From a checkpoint of a small sound classifier.
Model: log mel input, arch vit, norm layernorm, moe top_k, num experts 8, layers 10, width 256.
Training: muon at rate 0.0019, 7000 steps, batches of 256, held-out accuracy 97%.
Data: trained on short read English sentences (LibriTTS-R), 26041 training examples, 68.8 epochs.
Rows from block 7, named by matrix and row number. Rows with one number belong to one attention dimension. Each number is 500 + 50 x the weight over its row's rms, rounded and kept within 0 to 999. All counts start at 0. Numbers have three digits each. After the name is the row's rms in percent of the matrix's.
# q: attention query (model.blocks.7.attn.q.weight, 256x256), inputs 0-85
# k: attention key (model.blocks.7.attn.k.weight, 256x256), inputs 0-85
q.129 104:575534610544442418430467466540551500572461565543425488455518565552539415580448482488542416416449497460527461481462604487436444524437435495594506479553505569512450510498433508541557557558522488415584472504500581586524542559548514527514587535433470553405454444
k.129 098:529535485515427529506427498544454474497411554491489513444563539514537497482452566507477557561439518394449446465523507470503472370537472427452430544447462456502497507521411513559447489522508482485424585422434461382511496450551474587561524485574565544438523446
q.130 104:541532502551482565469429545548492399504487481471469544478524499426553521480417470528559522589511501479565474481425515530515404521462518542489431549493424438456526361572531496529465425484556468515523534418532493515530529595556447523450438460526502504475540390
k.130 101:538438482534454494517423520505539533512533493492523518489448496537460550447443474525439563499491533531542470571516556536469556558533432512526505485568496561495505455460551470462560480504580465577470472467463500552435478432464543454553601570517487473496440568
q.131 097:471461551517547455449539403460499469527475532502597477525428459584448521468497505547471550464511457516535460555537511476519538444422518476441406520481397520502526498438480434496422426476512520412467517473342507514501535542499461486545535532479462557524526438
k.131 091:408488498410585530432477486552493463450492499548471481487489545532560475498499501475453621524525511413460505519493462513570453571535505456493555509488501481522459607610437519484622479499536449512495439504400512546472542473506504505442525526531540547540461537
q.132 108:558528437431525482468530491472370459486545571431449616522503500623446387457578468561429513456472587407501441463605531535569467520441548465411442516571564488490433478498435468463539482498491492445536500506556470536424423466491404542539496594525512491442543543
k.132 106:504476545513427547509576547510557575517475527555404411407477584474439566510454456629541420397540490553483465480509444375447499496450453490517468492553495459478501478542451454553495559501486489546459449467519540528488506549381538604518565523587479560561526488
q.133 102:549460487524445503517493556538551508583519464530571539494432417510401487549588486416416438468463508505568488483484596566477517513522526492523464484494479483526473379488525450463522549457521534559445528412475515560489534492503459547448455605568419543506450451
k.133 099:504451532505612497529525481484462546579459537500481584535446504480495452481551551412496531434548543486361462436464595472520491507412476502501474419521507421528406532544543467564448499601492450429545586460531477468532538533434442487481452523532544479499422532
q.134 107:532482514448514476606453509493533473464582577531560450450443546488442507527462449527490556557524455455423518450464471565549445478536495555541514517467465558466537583482513498495455475496520439558539559441549558571585457421519592433454476498354519439492379474
k.134 105:525520574517468440516501458477553506437466580505481498448511498551562523543484483513589525528568498446524515508510497535527616444617531404613560385455489540478514533555458585447459517448595563454581501487598507618504524473464527478579435529481533454383422470
q.135 111:429598609491563519565431589496566491559546490443522493495563513504463364507528553491487471453468508551457506430590483539521496503474457539571563546440532479542492403501471431472533479496521398499469541531566520425417426526426510462560477535502480532544589473
k.135 107:456521431482470556505485565505538457374401456446436437452549494497557481517466535560576532525403464550465433495458415504474473504516520474491529510587535523490531543460533388558499562477468536576426571516395437582452532508514528506493536486559510445506513500
q.136 109:498519593461570490505427564472521477467517493488565500477558538555556508494421493453566559506471585559465532503552562466464502516580593564577469482523500545463481548510464565380524515450415482382513462583478439576480572495542494477525398558501557537536476489
k.136 103:423528596503453451528598573450536442580403538493466471510502464406552442489505452424477565537547505436404481537527475455531530479496474532451534574410565481465468571436514570575570464518550508580446458438483557474476548520408480374506609540473458473487526576
q.137 101:443459521505439531618524577556503519528458520440496500522537412470541480565507422482506470419599569527514521485473447562491584448536502519472427521441511443464557474498467519524477413465445507470515552532492568489444495513454396518477492481621430468453390507
k.137 112:481398478590514423459530484455563570454540488530532515536518411454477522484596454425516476608499492504512558442457622526671474531544490479502574471450526530438517512475511527543463363548554541493540559525544482494510571569492523509457495500470450509572532455
q.138 114:472547467525398490516557504572562459524573431517503522406553474530479549472496609533559435487407535621565531524542507435512597507487482502484527439495537607466510536520457510439513543459488635505478548516488596549486473552470464536514572450531430548394574506
k.138 108:453567523464458515436476519401492482503489496542455342487505517528474429523456526545544454457436522528475529510561521452351348505509597507540499528557564507552616530464485509502497540539500400540450462459538568447439514611483650509454486547581479451535471549
q.139 111:564513430599546542586489564581517450487510487474502573482392499525490449473540460525534421557407578568475484553522488519557509510578405543511579537447522457450438480466611561511510530498532527522445431492551497534457597482511489538481559480498529608532480424
k.139 104:470529496522485509538436478561546428484504498522487433565449523572479504508411551513482548458520474450474513435469533501425494593459512438457479466507489489398422687411579383536492457478521485582511462540472351524507543596579475508454486511416489486507478553
q.140 104:460503430616472427495513561526469557593512474474497525453532440496456517452509522531587574475525442479376592481478530505520503532484454495474512482582501488510496544510501513445552588536435479528488532520496430490567527495545486611588500592522624444530457471
k.140 093:522468472500599529542491460456440545460438522486509480497534432557496493525513548585489499577540502435415578513507478491595470559512424478553469424607529465504549501509512516419578532575465447518524393568466483436555492528530501461484508386551482505460505467
q.141 092:543503477481521486504594511541571574593526511469490512448562523440531516553580415560626505543558556517441443431512537539431566473449486593437543473509471525575494484590438437438523503404452514421455550504512470466455616492439492525524523409595575588481541461
k.141 097:473464640461450551425483505585483484527427452548527450548538494503504425570490580509595565556589427516456390486503435504477540478508481469495625544450478523432419475463533546397538425465518405519555507439533548465502512555569569429513497494401497557496419539
q.142 100:581477580576499509509573522554515459581566516479505514445531456484549456511466544535468501473550626501515485500487564496502526478406473529465461522489487399382579473601470468514489496599514503495445526496560518457482537501491459535462581542522540570576462464
k.142 109:470505560490454605447480531501536459422495499493420463474384374600525463471424530501578524505519539510525361502490512522497508480529478514508484532548469522505509540514542546609556446461512547524414584479477520466492469486541575492542549549617589449462468450
q.143 107:504530591526456506462494473483434551536506467442540450476477556492495396467533403501448463495413553467465527484477601579421468514488464452403515495415532474619516553507519370509537457492465404541469536494480459494401554373504500467566478399476553478522549526
k.143 104:534527404494557501491488518395532458465476453563518542517491469513579432514520487541427518595421508503451509577502536554488573402468506479537488394389500472575520474533506602541523462565460438501616423436522471448543544482497495486421380484502500473426553461
q.144 098:491392633585487456457561463457574576544487443453525508417496537477479513505506494570469588515561506493538430493521503502471618574515507500522423523546527530505497564487507510449582492416384550446525417542593454488496488582525482518409445500486473541474522477
k.144 099:552466571513520558627550505382455559496517510544488418567489488442476607541549546486504537587588553434380579437470472465625581485513579428491466443489529569553542494652443516492522478364533545454525553490456462415565504581532478442554561463521460441537543543
q.145 101:551489490544409540497510460477524429534494472528467537499539476522583388593501450548470498590573526545507534515505427517597536559484522485537489390498630516450563501597510547542494454504552571488427405543595569537528552571436530508537493447470488492489486422
k.145 099:485471576455478501552512514534600491584531485427464554490594499532534531411436546393477520552454580529532529456493485482538516463558539482585471539402539513435510342490446526506433442393459477644486490442509548438520476493521534519482455477447487531552475451
q.146 103:520435434587497520530501439495466475526463522495516476482551510526504475528529421531473471477484443505474538477432467482448395535481530503505469464539481590500625589493514556517536536586597430577528402425619497542495496539481523527457458527463507501442480562
k.146 105:515461471508502546469514458457510575438520464493491525538526512436462521466521529382622534445545468533558493502485481541430498498471516447550457552504429470468504556557578542426508497480547491412508495522513564461579612551528400475519480501511474461480523450
q.147 098:450529534457597426457485585486587485598408476456495437438513536548528547573473571522494504584436638501447475471531525473555441497476577499434549505521509481507495482519492539513398461423392491445449535509479481526398420479590490572487452460555468491490512461
k.147 099:481496467471526434468504493545506515499490453527534490503569494556525533488530398540530536578557450568441473613508508514463439535482445494544439502457580507540509511496497458436468670493444505430440504564473499555495509384459546408432534486501553451504509551
q.148 092:515491443484567513452571529477622502499530482536545549377511613474492504515524557413387497458444566488446433545483452500527583485482520493486584484558532413537486477534547468485521489485454426446542506497484473438519515542627506504462558466512504465519425479
k.148 093:529487495413531526556524540588553510491516469530568564498504529555421486481473391435493534596462447420455380544499517523528442550441494551461521516491590546549575479536459540531495498468439465494445580480450425470477504515466579510564457436558592529543455482
q.149 088:493548535520447446492480491419502444557490497542450488514456397431442502511530549534561509423486459476580511450517569467543543437518508511525490537583500486469555492482482448500376448495416469501527570495460481515546421469508489541549518483486509464442563479
k.149 091:430472536527533561536526483416524544497442400493571546457520577527509462499463592501475441419398463464513448421498418414512496594601553482594410492556534512617513543384535474532489522479440528505490470481475499475636489574482443446433420519525499519534513563
q.150 100:471541561537513528510482557474454538452503458513473483453503455517555552523515522496471557475429530517475434401567546484544547501543546521507532487516445451471489607476527554356529574536401525561480550558512392533624542489530560534436528453445456529534491433
k.150 099:548495445492482497495486460524475447534507525512542517487528578492514522520516533509512436480452553561427418445558458544513461486506506427368452561539554458522518489525553468531459533525447517475404481488546455470508503419406572527500495472452590499586552536
q.151 093:507409529523537526426539392431507518431451427496459453567576562525498460551461543458539571391533558515457401510506494487558499559483432550568494476426461490426497520537588544541547534526493602525504558511464456523438539498495449509523430555511487484499458436
k.151 095:523482548481481507542553545451523451434472526450431493505561452475453495461390454437549465415431577426500442440537520514564449510430521548534490500465423476487547458543472518475559475450559599454553452574531519494541382581605486539456487566502458527540431415
q.152 095:579469511473432397442468562478564469433517409535506500473513551443512532417521451495494489446418488509440539540530552453525523493504496548471531392483555563500582478490518568423504473441479493574533511516556506530438559566519416412573517558500510541442547577
k.152 099:633419560509463554522388511640582538428498479499530610523501464442443450404500454487477501559553420495567511457411492468523521542525415474438541572467525596474395481522491493496453488477513532461515501555520492523494539465548457450463445528437533543558534544
q.153 104:524407475460537502467578477542406479489481382574478492545578454409444446496587378496467556566495542437418516466568453378573554518373538565580468516451441485475547538506459521493514527553498493540506479463573490479646440500480456483473520612510464438435533503
k.153 109:510518428574512579447532433357497538483525599539475539566575583506504523423492518476483417513508462431516514492523495560488541516354460476478473585417464545455491582539575453396461498507628439494519451482472477532488445586566538500507503559498554565610556443
q.154 095:465530455577438482532403491464570469500485517491514445557554482470435354418488490493467569469392541557539484486423507445472559474458433449496435462535554459505570402475515532475531497478554474530432528546483609515426589539484559534499434612449519449492536567
k.154 101:439529492568657574453389431499513552486507468560534536544463517466546568526501493566509446431453526571514590569375409413531518512461509500560533576467475499545455523416522508563471445534514480492609509554457477498525536488536462576481491459540463505566380456
q.155 095:419447529494533506492424417458578509529457545392434487528466443510460444542483544522622501492580496451481520443478580467506514476485511592474474530443494510504473440409489517500535462460457609479444475619492478386469574556531486513455575501490587529512535552
k.155 105:483385513533501470494607524460522465560464517455509439490444509441592537409529492427597465442417552476566655402393470482618502576572524507519444481515374547498528432509448545608447482431458488608584541498512548505608494416484427481453462469528510592529460511
q.156 089:474536502476468408413466447518506521484504504440547535466497551456492463589476505434456560444500447482465495427613443409498464499454495460506542572503457516627504476558487511578502522562515470562435415475491540539393556495466514453513553556534485567513521544
k.156 090:510497511548512478516464541542496469514445537447503441471567490446445537463561486584565447481467510484449585490490534538498512574363431517507448495390466540501490451490552462507525541565538396500531548543600493454567479533530529502441554441530468409516514472
q.157 097:496599531476498423448414550546574491519492441467560517494471531583422415444454524502481528514421466468549549537389486453443425401535519532487436516507596524555523506500567459429432455586502476495556487556509477520449553593507483567444499481408500482477494546
k.157 099:564470392589457421543473527479480435527561500506481595478469529532503434461482355513523578515618457457464464445546461439493563571491481420480434597549474454527519576558465515526486539475438576604423466523508421478469506493511459560444464499569456489494523475
q.158 098:422430522535450597505540497498511439526484444500536610542468517409487548567492418529511477488567512520518521450456567507473560517476414516477465479505467421463382450598468499467436502422505451548530442621547448522551474557540337536449525512470513497538465501
k.158 103:522555487490484527447380455529466403557390502458459590528493502541516531578554515458503450484476533460558527527425521554636459467449504542633497436490478587458462462435543531461492445457521563518538428584542586480506499386527498556496488435506483482517511493
q.159 097:405519494512512521408476427468435530546475454590530519470533540491489430448493486462538410490442575475424529499375617508484481517575452592587508480463562423550446458469550589563382435531480453622472615517591410525496524550465465502488568506598530521524526498
k.159 097:506493547507532491444525597535456491475492456505463521559498544488478426467477490440496504501511515498533597577441397503596495554549485561416445420474449463539476439464521498604532496490448494518441507541425500586538461431459528432506481382549523516436508472
q.160 104:520517502485479446530522364493487426497441452565490475541363530548544509437591458433529529488478480513565513473502521441506460517461501481418488554544526418500491401447476506526515536509532698512508557474537429509513577445466512466475495501512510472472531518
k.160 100:472515518437421499505505478509419430548442511567522408470558498590537440551427504566442479511480617471488512443559440503649538545431529461509434592430573546446483541481472491566531575467447522444469496523463505415479524461497451607481484473585562580521475453
q.161 095:533514538497497521568429568434528545549496614499474468545500521601528529528524419475434537461522544467571548479502415469550494541462423527543613560441451560483516534474593520495454586440544553451512545502484465465452504490432527584551480456545486437512557534
k.161 101:459524502503500470451523470436516530491385630539540488430477500494485485561513572443543457478450562492480518496483539644465514537432424463458565578414491500483365531368438486503532544549543397489501472434518520499524489505426517385515513655437537484530529553
q.162 108:517477499523524542502435528405537510486451576600458480576513550522522411494421495467520459592549454477535520517520471491507440534492534482513544515413475538487564465549564499457621556483548478397524445493495507510522586556525448551521535495487441521478434481
k.162 102:592438598450373459490487393592376511525436409464442431468473435574476427548428462486460491542439490527510529476528432552467418527431547562463509465502535634497433554515468521524547393487533462584494527437428466569526535561531431454468480350562512612540515579
q.163 095:547565485512455513502507491478503509489533476431504450429550476523526520499551448474528561501522470485532558500466404575479605451562477537472450467447589502492491535561543440463481560486614498498562506472475525403460508486553465491500541511520536497489431520
k.163 092:451463486569510492381476470453557510456514495565433525420546457569486437550407534402498481473493589469482419472442517503434564549485487406517484538478477546533456545502476525490345488528386459585530517513458506524452520426482422570531554427487473465511442445
q.164 102:407455442541445508590484544517504469379534527486432544539481487484519469536520505436563485554565480440413434539492447410461468463593633490452483537538496514478508526583517556556518452514531446529552499490452497429536473379468500383481484506502560489518519392
k.164 098:494540523459544556548491475457457528483444466572477613559519573527497464408582554520530449459562494412522516513544467507546515462535425466556436488538510524619489494516419503562561532498544507469497515408440438541491367552422444437523519549526515542570520542
q.165 109:487442486553566504543537455462451479488474609532526638500462508513507508494451447506514380562505411529391482400537563464497475538444466560510520556520449513505455475613533545501473485541518578521486542433502474502414535464385523476454489455555480501475503521
k.165 106:513433482611501537548572530514417520457491570418503532473481586508431591565526476486554480410550549470493501444455498514451493459505411498420586501544548498496552515586496474453519512381551508507543477548581557420495521465515476425412494495504429520478584452
q.166 101:585493562530385492564351456492491577464512526585543455577435578552520431446499484471451499565463515472567453490456526520432590455574470504509446532444546490541459565529521457532592561501480499409485445613472442525555490430577491584484591463552515464486440552
k.166 109:503467443502610482529478490432464487477484460522527548490499498505570453558569542432440477524474511513553560465470412501467466536588450476495595480449445444486477516407524632476415422550512369497475533523649434462554418441512398417529486522536508470568409550
q.167 103:503493482459504445501483455494629499446421490536533590558532533476522542585442537517475518554543516585545521542444525465492459510464513537569442484457544482502502403570473480476468530468477520543418486490574495466567382461475488482602489455548525517457533587
k.167 106:555555391470526651481562532507501431377490477481526444494579547590512580459527542555471550542531495448511409498542485526584536438459538500457456523497570500450493537588460600552594413496483429564517543478430499572485583529469501461456450560484456435498589564
q.168 107:472517407458489486440451446630504430447496535484542496645408501511529502547578506492531460520547512500482409549511444502508570520472521469526553425556461473477410415544471540510481521514417434538557433492409530441530565520450500401558397540463507499439521487
k.168 102:428440490470467522485507591465525451514541529529416476499515512539481525503527566523514447566548426506543530481384556493542508532517488463461464515591556513554401510581436622512583475495597543493516537520534483457437447465441584587618452519527387468533506525
q.169 117:558373539546494567464509568525575468465539457447555490549518548477487577578527487528468495509481511520523515468428380499529507478455463447537525558418512523479568569560508493577555571517493535454586491451456470511466426577557477471463473503518482460541510592
k.169 110:487467517348493427428469447440475493500451553469550410399467482513557518486623470455491553458511530480554588551606511488573548512535572494499495459451401480570533423529543530504530454549493454492374400481530577376360492563543544535512530546567506520503469551
q.170 101:533443540533398445501518467538499495502566529443495514550516522533511565472532471483474460495449508557512569430534408510471580433548512557501476513499532514471539525502551483484512477489602497550527509582458551562407472496501467347440557601478522524488656479
k.170 103:517564514503498477450507488552513476527521532461519515593450416503461405447472561511508523599508594415494498442481514510569542503494467521526479480521493514469479553468497554507503455521459469537429513450413501574530557479512445567533538525574557424490486525
q.171 116:579403497472424515481491460537449472516537548497505474544516456473500512483452493417589526522467535552547454526446434493617452562569515470459564428515519455440437467503553495467495531472554564573567554502498586572396623505496506463546451478420477571604476484
k.171 113:492515483483446503515473450550589508449500479446434577538471414492463519417483480520490459523499564555541480530401636543476489509438526561429530501458486525448542434405540530539409517522469502484539462423482508527507519487507560497504548511555455364570466468
q.172 102:532563459533492551441455503621514516534499483456511481475491464529531498446479651593541481526504500521468562550497554556583512517476557505484480381548500539463513414482513488530494512500493487377434537423609473481500461508543489483535546541510551515587570584
k.172 096:506521459550490467572539560593438480382547440479496438452510551501608512510542515475470493510538525440440509444444480406427470622463406454405526563508501559398483498445508575471475464518400456551567464561499542530536411386517495429443559489555577519498583461
q.173 091:482532522471506502534529527427514523431502472477510442485543464415474414535430528511417529457455557494478556536524460453482387496497532483506520545546402579517437430423507545447504504511437508544555548525467585493558410404511492445434432424498450513453545541
k.173 089:531379486425480557472583548494538485482538503498460571464523423574507500429473448470478489434536556492472439463448490549572449493525551493471507524515543463462467490479491540429458540482443575464487543577597580525415588532427426481508551448515479523667474478
q.174 099:391569446612485521424533490486484544461479464615474555711526537443526485494533497421597472498423516423442433472462473440517473525592574480504554489539453505493464475495448539389445479621492519564513467468481484458578543583607489589453485541494508494444496475
k.174 105:463445558533544489548537580463557465513511458400505592557566480571512567442597577537468523459541524563575434559493464434484510427462513504474385471595573467554429420536450564486526499474477530512497419534597537581377476498524516536418447537422495448614470482
q.175 101:547443447577447457531429478336538416563509503460584421561404558499521543583571519467519479548519471471503423488519509571449538497508489560443552456471472611588438542491478577449518487484454401450584525464429435513527454405524521476509524474505522447412589553
k.175 108:585460455452428414554504622438507511529421453426525491542527468546502476438532614450471556498521574444542589469447587496449566444534416479486492520438498579469468480545469458578519493552521490494524507433541404538508491429506447448486555555575453500481520537
q.176 090:461456378498492549419483585492597469453556497426516491560579467536551511399520454441525520534434568483483529504621465535375467533463542488409587542481551598490525582461579517527537458554543495523580529503451488496436500537538536453535456467487521556497517491
k.176 095:531420512462483472527443558434452525422489575550557547421508576501538512373601428471511458526560513524428530547465612484456527504504453539440453472466522541568618495457371570476490587433523543406514428516532479416605522507474454440540507558398491539388456481
q.177 104:553525531543518532552516464583497539504501405505497614448488515502524546498539487538505457413510521529499560538491537519457503562461457518492508496460491523515442442484479443497514456492519632487492455461477575540397492419542510482470476536530559496539406537
k.177 106:431541544516507499452532518505529467431491410470369501503475391519514591510487478498522481478473522558599530408483479601564554541508554513531463582525509539438558521604422437503530484515489610433475534517468591461532601560527519511506524508486475530456499412
q.178 096:397568451479474539499551525511512467463542493545592531455567489552482471541506506434433495518429532533499458551494520543617454533529409612496570462567542598524409477543540568516524503471558486522521550542536521470481473493546530529415512580602550414497517454
k.178 096:473510590474494577531399548516523468383380527493454466452470590402488519541465504446491479541522477500475523509426483558503411511542466632508597521447471498489579464517482519515477593481442518590371470471539505513507431523529547448466433427483484514435423429
q.179 096:481511428580486463496471508607477499465516461418517496464528489477624576435510552549508502484483427525474532501468501511545492435514460505460467450513513590546515545529609508464543611500443571456512473430554538577441400506451481526506566569492449583460534527
k.179 097:528515512516432453503431529518505505475492574441550487570500532499499539487478519554494499471561389587497533445528539430456500592525530544461460617521503578482537560498521522589507487565495550480476586507565513470490547537528471593459546439528521503487409429
q.180 096:552506547513443452489588442494529533426505506516535521472405459571493473517582369494462543489505397485593456554568557497480565512457582435554456491474595505516435511435534462480460451419505464492518413474555450515529542370449461491512530490472593502551511493
k.180 097:478509509532484489538462517537580539554515495593516489513531488617481500526505425484438514394510582443597492505515422572464472452455492505503479504563526488487508591562492399488415486554544462483512481463514471542450474417549541534533560522470473455563534528
q.181 097:465497465501473504393440450529547515451484542417582469522454526459491590340466461523391558433547438538503522541462500530547535589493562432470472469553529565494487585487493442520532539507544566526546480538593551512578564510484457488464500456457503525495515426
k.181 097:488438501499400435517476516478534483560559536497521485473420440434514554339488488482473449494541571484501518499506426491538530523523524487493605531546584563566565550493483603453522455462494513536555411448560503346549500423466474545521447473525518519485581521
q.182 098:424484470464503445511471507542521459511430524500538407424495464450351470483532458498465599448425514464513455446480503453532427465493449528458489555636470557506520458512485530496577530506535500456503413521487505477489599526486497451495404517563446606487490422
k.182 097:508446600478546466406503473485540476488513453405389489385506519406442543459491465502548403567480545497522449521499549464518463502557550541499594546518609498532552546530572548538461558503558481483522431525472385441559514539553450512470363483460571438532479550
q.183 101:456519414517577598435440561446458401488450556515520500571438616463450484487427493523515468441541534499477539522414521472532487589483509462546492456545486519590553503493471508529551486545570516446514543460471465424445396430491419605437462452529423420480528524
k.183 106:482491425535505594463418518462464529481529512447524424539495435475447526552425471496466522490531465463514598587560569410493582511527572547469412573505448460449497611483570525516516495562446507482496560463507504501429574441514488454468570449478510505418570436
q.184 098:526500528556580503468563512437497567481521415547518559510534521533487470503590434564419447517474440550523436400521473439468467545475516503500459502473538592476463522556514500526511530518422451487375510397453535433521499587543511479547465438509548486449472454
k.184 098:550468496535447504526474539469508423480470509488514474496548496455500481437546547447507579568524442480486374477496381540504586514431469513576472525568451430531471408484386582516603502501485479485373403541614421518561474520518570563512514556516563540457485488
q.185 101:483426521456486381581537441543514629471466546371443439488572429519420495509554502550500497568510506537491450575489556517468494524511467467457545529543520561472490494494464538434477491527487470522515475513603528489471541513542434580503477462485496488486432521
k.185 100:561522505496634484422507429430528562493567563414489498446472518528511515459501391445483482532507474402545409511448417428499501551508568527453609459561505602448537466370571516476555564584527542477498495504519570515493509421544528531479486436523485481519436546
q.186 096:511481415472452510506525518528527599450469471543581533456446474455480455467472518448622507474574541580440471502434576487479493507484503469588548420409437447504510458493498473579430498573501541468515586495515593477516584476510540506517375452581490483481575504
k.186 094:490432426544539416507435542482452523483492558558488595519495486526489429645571476548531409564585402463509548467440351485521455477521489534590488460491507498569505391492441550501405379417557483504505401573474460557490533472507532397480518521507432450497506453
q.187 090:489531520511567528531523506482496524621467517517556560456505430488538432502552498443430454593508547531644475462500444554514534472482432487457577498476493459403426484559492522539563443517508510567579521330421454543477478431486577572475472502358509460462417477
k.187 091:564463561492503521480483334548557502463510411487517608430627468488450534522554595456545456423464513494559418488404562418547571519525530514417413429488511438600548545520555468569450536500500455439475442503497449520465437517528548510458560555411578526450498489
q.188 100:465521394411496597563563475529563488514534480512501506469534508523531519433436461449420441496515419555487532534549579504478529480522473534479511538499463437506434490529468472549507505553516477440501525544432548572411525405446578460497521539412551486531570535
k.188 104:523554559471532499554523471661559486475486492517546531476470468472490547433510499521458460433494532551573577439466554569488523537496530542431502509517511474477404522464513495493431607565526516484612533579504460495511480503448512568532538532512567506435484503
q.189 093:627442526528441575492463509471465528422480478454480554439458574510481565416486455485525521455458510424489437485521546506521506428524446451625543539466552496521532595501520413517502526514477420462502578592509565481548465537432460600544506530479571512477499487
k.189 100:491507484500492482505492386454495559467556447492496485543493484544491529563470412580490486510580497492542538583591515487562448534511563495510553570520545517477515538555500601454489499492522576375565552533490554414537490491555388480713533495494494482575521456
q.190 094:462497513499409492551501539490461515510465448532460528401535572408581509503478488547460488424499560551564517480474525533499548503479565496508473585441602599558525519432525506480544466467520542587442438528528491488396594549440514486527529490525417423513515453
k.190 097:525525502512460424407467493521505460450454533509483436612492485495518446546511370504480464465442530620475390431451559568607545563496439506561454482486495551537515355531427514541500475489423550508442460402449512440456515533563486490425434536569523538454501454
q.191 089:468516410580455405479508516467481490492507429490374456515391430491484584590477460391611537502396447396489519545434517480474514550398516451439549448497428544508423450549595552426489457530466527497563524569556493539463518494546399510484586370498512442503451468
k.191 093:403492415479533393504456468513455482575476568507556504610472376647472571452561544445534508537514450524506535503470525437471511530565487483461489443541498544406598582538476518458543537474508550466506390516450535535468560543439536504551493519519518559500504463
q.192 101:510487434486507522454461460643359463511487433464499482524531517578526523445564511455470516487438504562511517412423530505468555524488558499504466500384525474477494487514485437619439561468534488451461525405400470470580551556500449495492460480569447469438518515
k.192 101:478508471466480464522502543508566561539414503511512436522482510489503557524538474464472450493478482497452504483449465415499490440481428498436464478513520474441550579518479451533604522438439535650510498508527551553518528540470551588454469535549393400546564507
q.193 105:561535470404463517532570554500446542445432556582548462544600492572502526481541491455449453525555446572539472505438494492526586550484468488449370570555509478484492430581475481558514524543585574470568546529522490545484534554493567545383583508407510507541508600
k.193 097:579410584426577562464526484450544485494460524510587508524544551564446517466465538554507458545429512449529500587481421554450645457442495519463478357512505531501493585522522597512510535468472562513506474553436482462463539537553431498485476570449434479514513493
q.194 102:466511537541441493456465449496514405538450477532548456445586518488503555557546464495523574474500465396384446477517511475508477534543418504437489435579450549400455487466511628486533516501517540564462466531546462570456557470500454529443541438533544415459448391
k.194 096:507465557476384476464460456509569488533503556601453528461469556427587353456497523380469496584555537493541501522480451374452523488468500551536510394431471503450430537478525396449392496564487469478486414407495504523420505490571553527517523532478467490586503612
q.195 098:498457407575490533450491579549476527476576533497530509512569444530454474560445493590493483388529459525446446393571497526447535477519493445412560516534509531496496576514518393505477489484438514569396488482524513443486528487513525527512530537537460435474478519
k.195 101:469574571471425545588397459577458505485514504473501512349475595526543405532552540500470584541398553521454523489426482480531557481542517520523393594420531586430571503344449462479568425458465479523435554455533486547567578456505540580471524474457536563382523431
q.196 098:482397431502558441455495479504527473413405530509456520524487461454557519528546548579491543480409563511456547533549476483463493528433514483501448562548571537484482568468519495539500543553477458473496469525498465503487569506538626498480489453404467530455460439
k.196 097:510477632530471495464475501488585504542532462477535450512565525564470462486503484554435528538463567631545500440489484442563526554553450509492592448453438517440492549572543521454400470471505520559459478560477635554498452504618485472563482514492600534519597485
q.197 095:469534527557600568499527562532511470564518494543436461531564466519531495512458419518549539421557484551548499525559460399492499489439479507437441558478507484525514479580544397518631463539452553521448507444504476488519480512523525581494505486513446480628482580
k.197 105:516484487407536518437512459527483539537467472500592481468530508426430388513495538484560476459503477469447488553359426542438495490559494534454492541492494511533390509492405524493502439414460481519489497563478480479408464581473471426535513465439477509540556451
q.198 109:492563468482534527468495483474499544579556471531580532451481438497479488558409410500593499442516553551457515443480470416471367510535538511526607548429522537472445494522491487406375484551437371540463472513562529509415449588565547455518431537447494531532482533
k.198 106:551437493531555671514323537562498526528542554525398460498572490455543563402527397527516478517512464539542530541525498520415544465489503515490509446410544473519479526468534515496510483519511539476425518458570460463532440491560457570460563455614521491497415503
q.199 105:477452555473456458431608476515574458524489443495496418508570563501514475517533474493482506432478583530511528444546439517484518487557503513466501535478528492525441491505595498496507507515335588535507484512440474550536492537510420486563545402513500498486456509
k.199 101:499515496505422491557568576488486472535523511432512489454461526543450427472508519496520533526489428497573502533570577415511417540501556537646541514507455519403581502450569464504506473529471534419517397520509572461499584480510389451436494568591498624421466436
q.200 108:435493519508522409457478510400519529584483550477432562511497557594581443535488548446493552495437464579535451501664494385525504438447592521472580506475483561551510500390570480459474544608468436420479492455446486432375529586496545497579479500529537542463467496
k.200 106:413485523453494520488441505521473519492493421481653427492540541489491565519445424466535542529518570516541507499588486476488435561436558376448501558523484588496492553465523562531542566429533473444377412421539555597548454532553526485527486443556500455482509497
q.201 106:568576566480509460498517528492456469474499455555482499555484497444528449590507515521438412516447589540427421513474531531506519572498536527493488514435479557487439438529548580448524466490522429423494390469506477486493581498519450444444421469421532459415458570
k.201 110:471558467398505509541484395458414548469540586604453421529500478516472597519414465479404499438488493534619498489475489492483474522475499523528490502524500500440486559414446503500398457464489472441560427487478449636590551472561520477520404573493590485556515461
q.202 114:449500509395468483509542579475572407496622578419510661528588571457578508512445526440444425556516498501516451527517396499528467414427472513522483472534568456451484461568480511531544501516521504511438424528557548456501430517513541510480481455470505522473561588
k.202 103:553499490492521479510527540501477537465474501469493539440507490418494490516442471556417508516420523415573489556556474449502531515502551453531524542538527526466492538520533466539495572546526540486516527531430536517455460544474444513468536486547469550540487519
q.203 105:448448525486465620484560539525557531522579518502425463507578569486608552523464497478511513461552516512552446558394488524484460484506477572482462457466557450453504602456548446518570529477473527537392493456515446456528450488476560487484427461596503504531505450
k.203 107:559468519376421553492614472501542506384470445493470489428491535530488465440568459478442512435457460493473515522479498503415474439460489446529545516500490485563515405465550508555519522564575479486605516380576467583472433455564556511509480504523476495514507549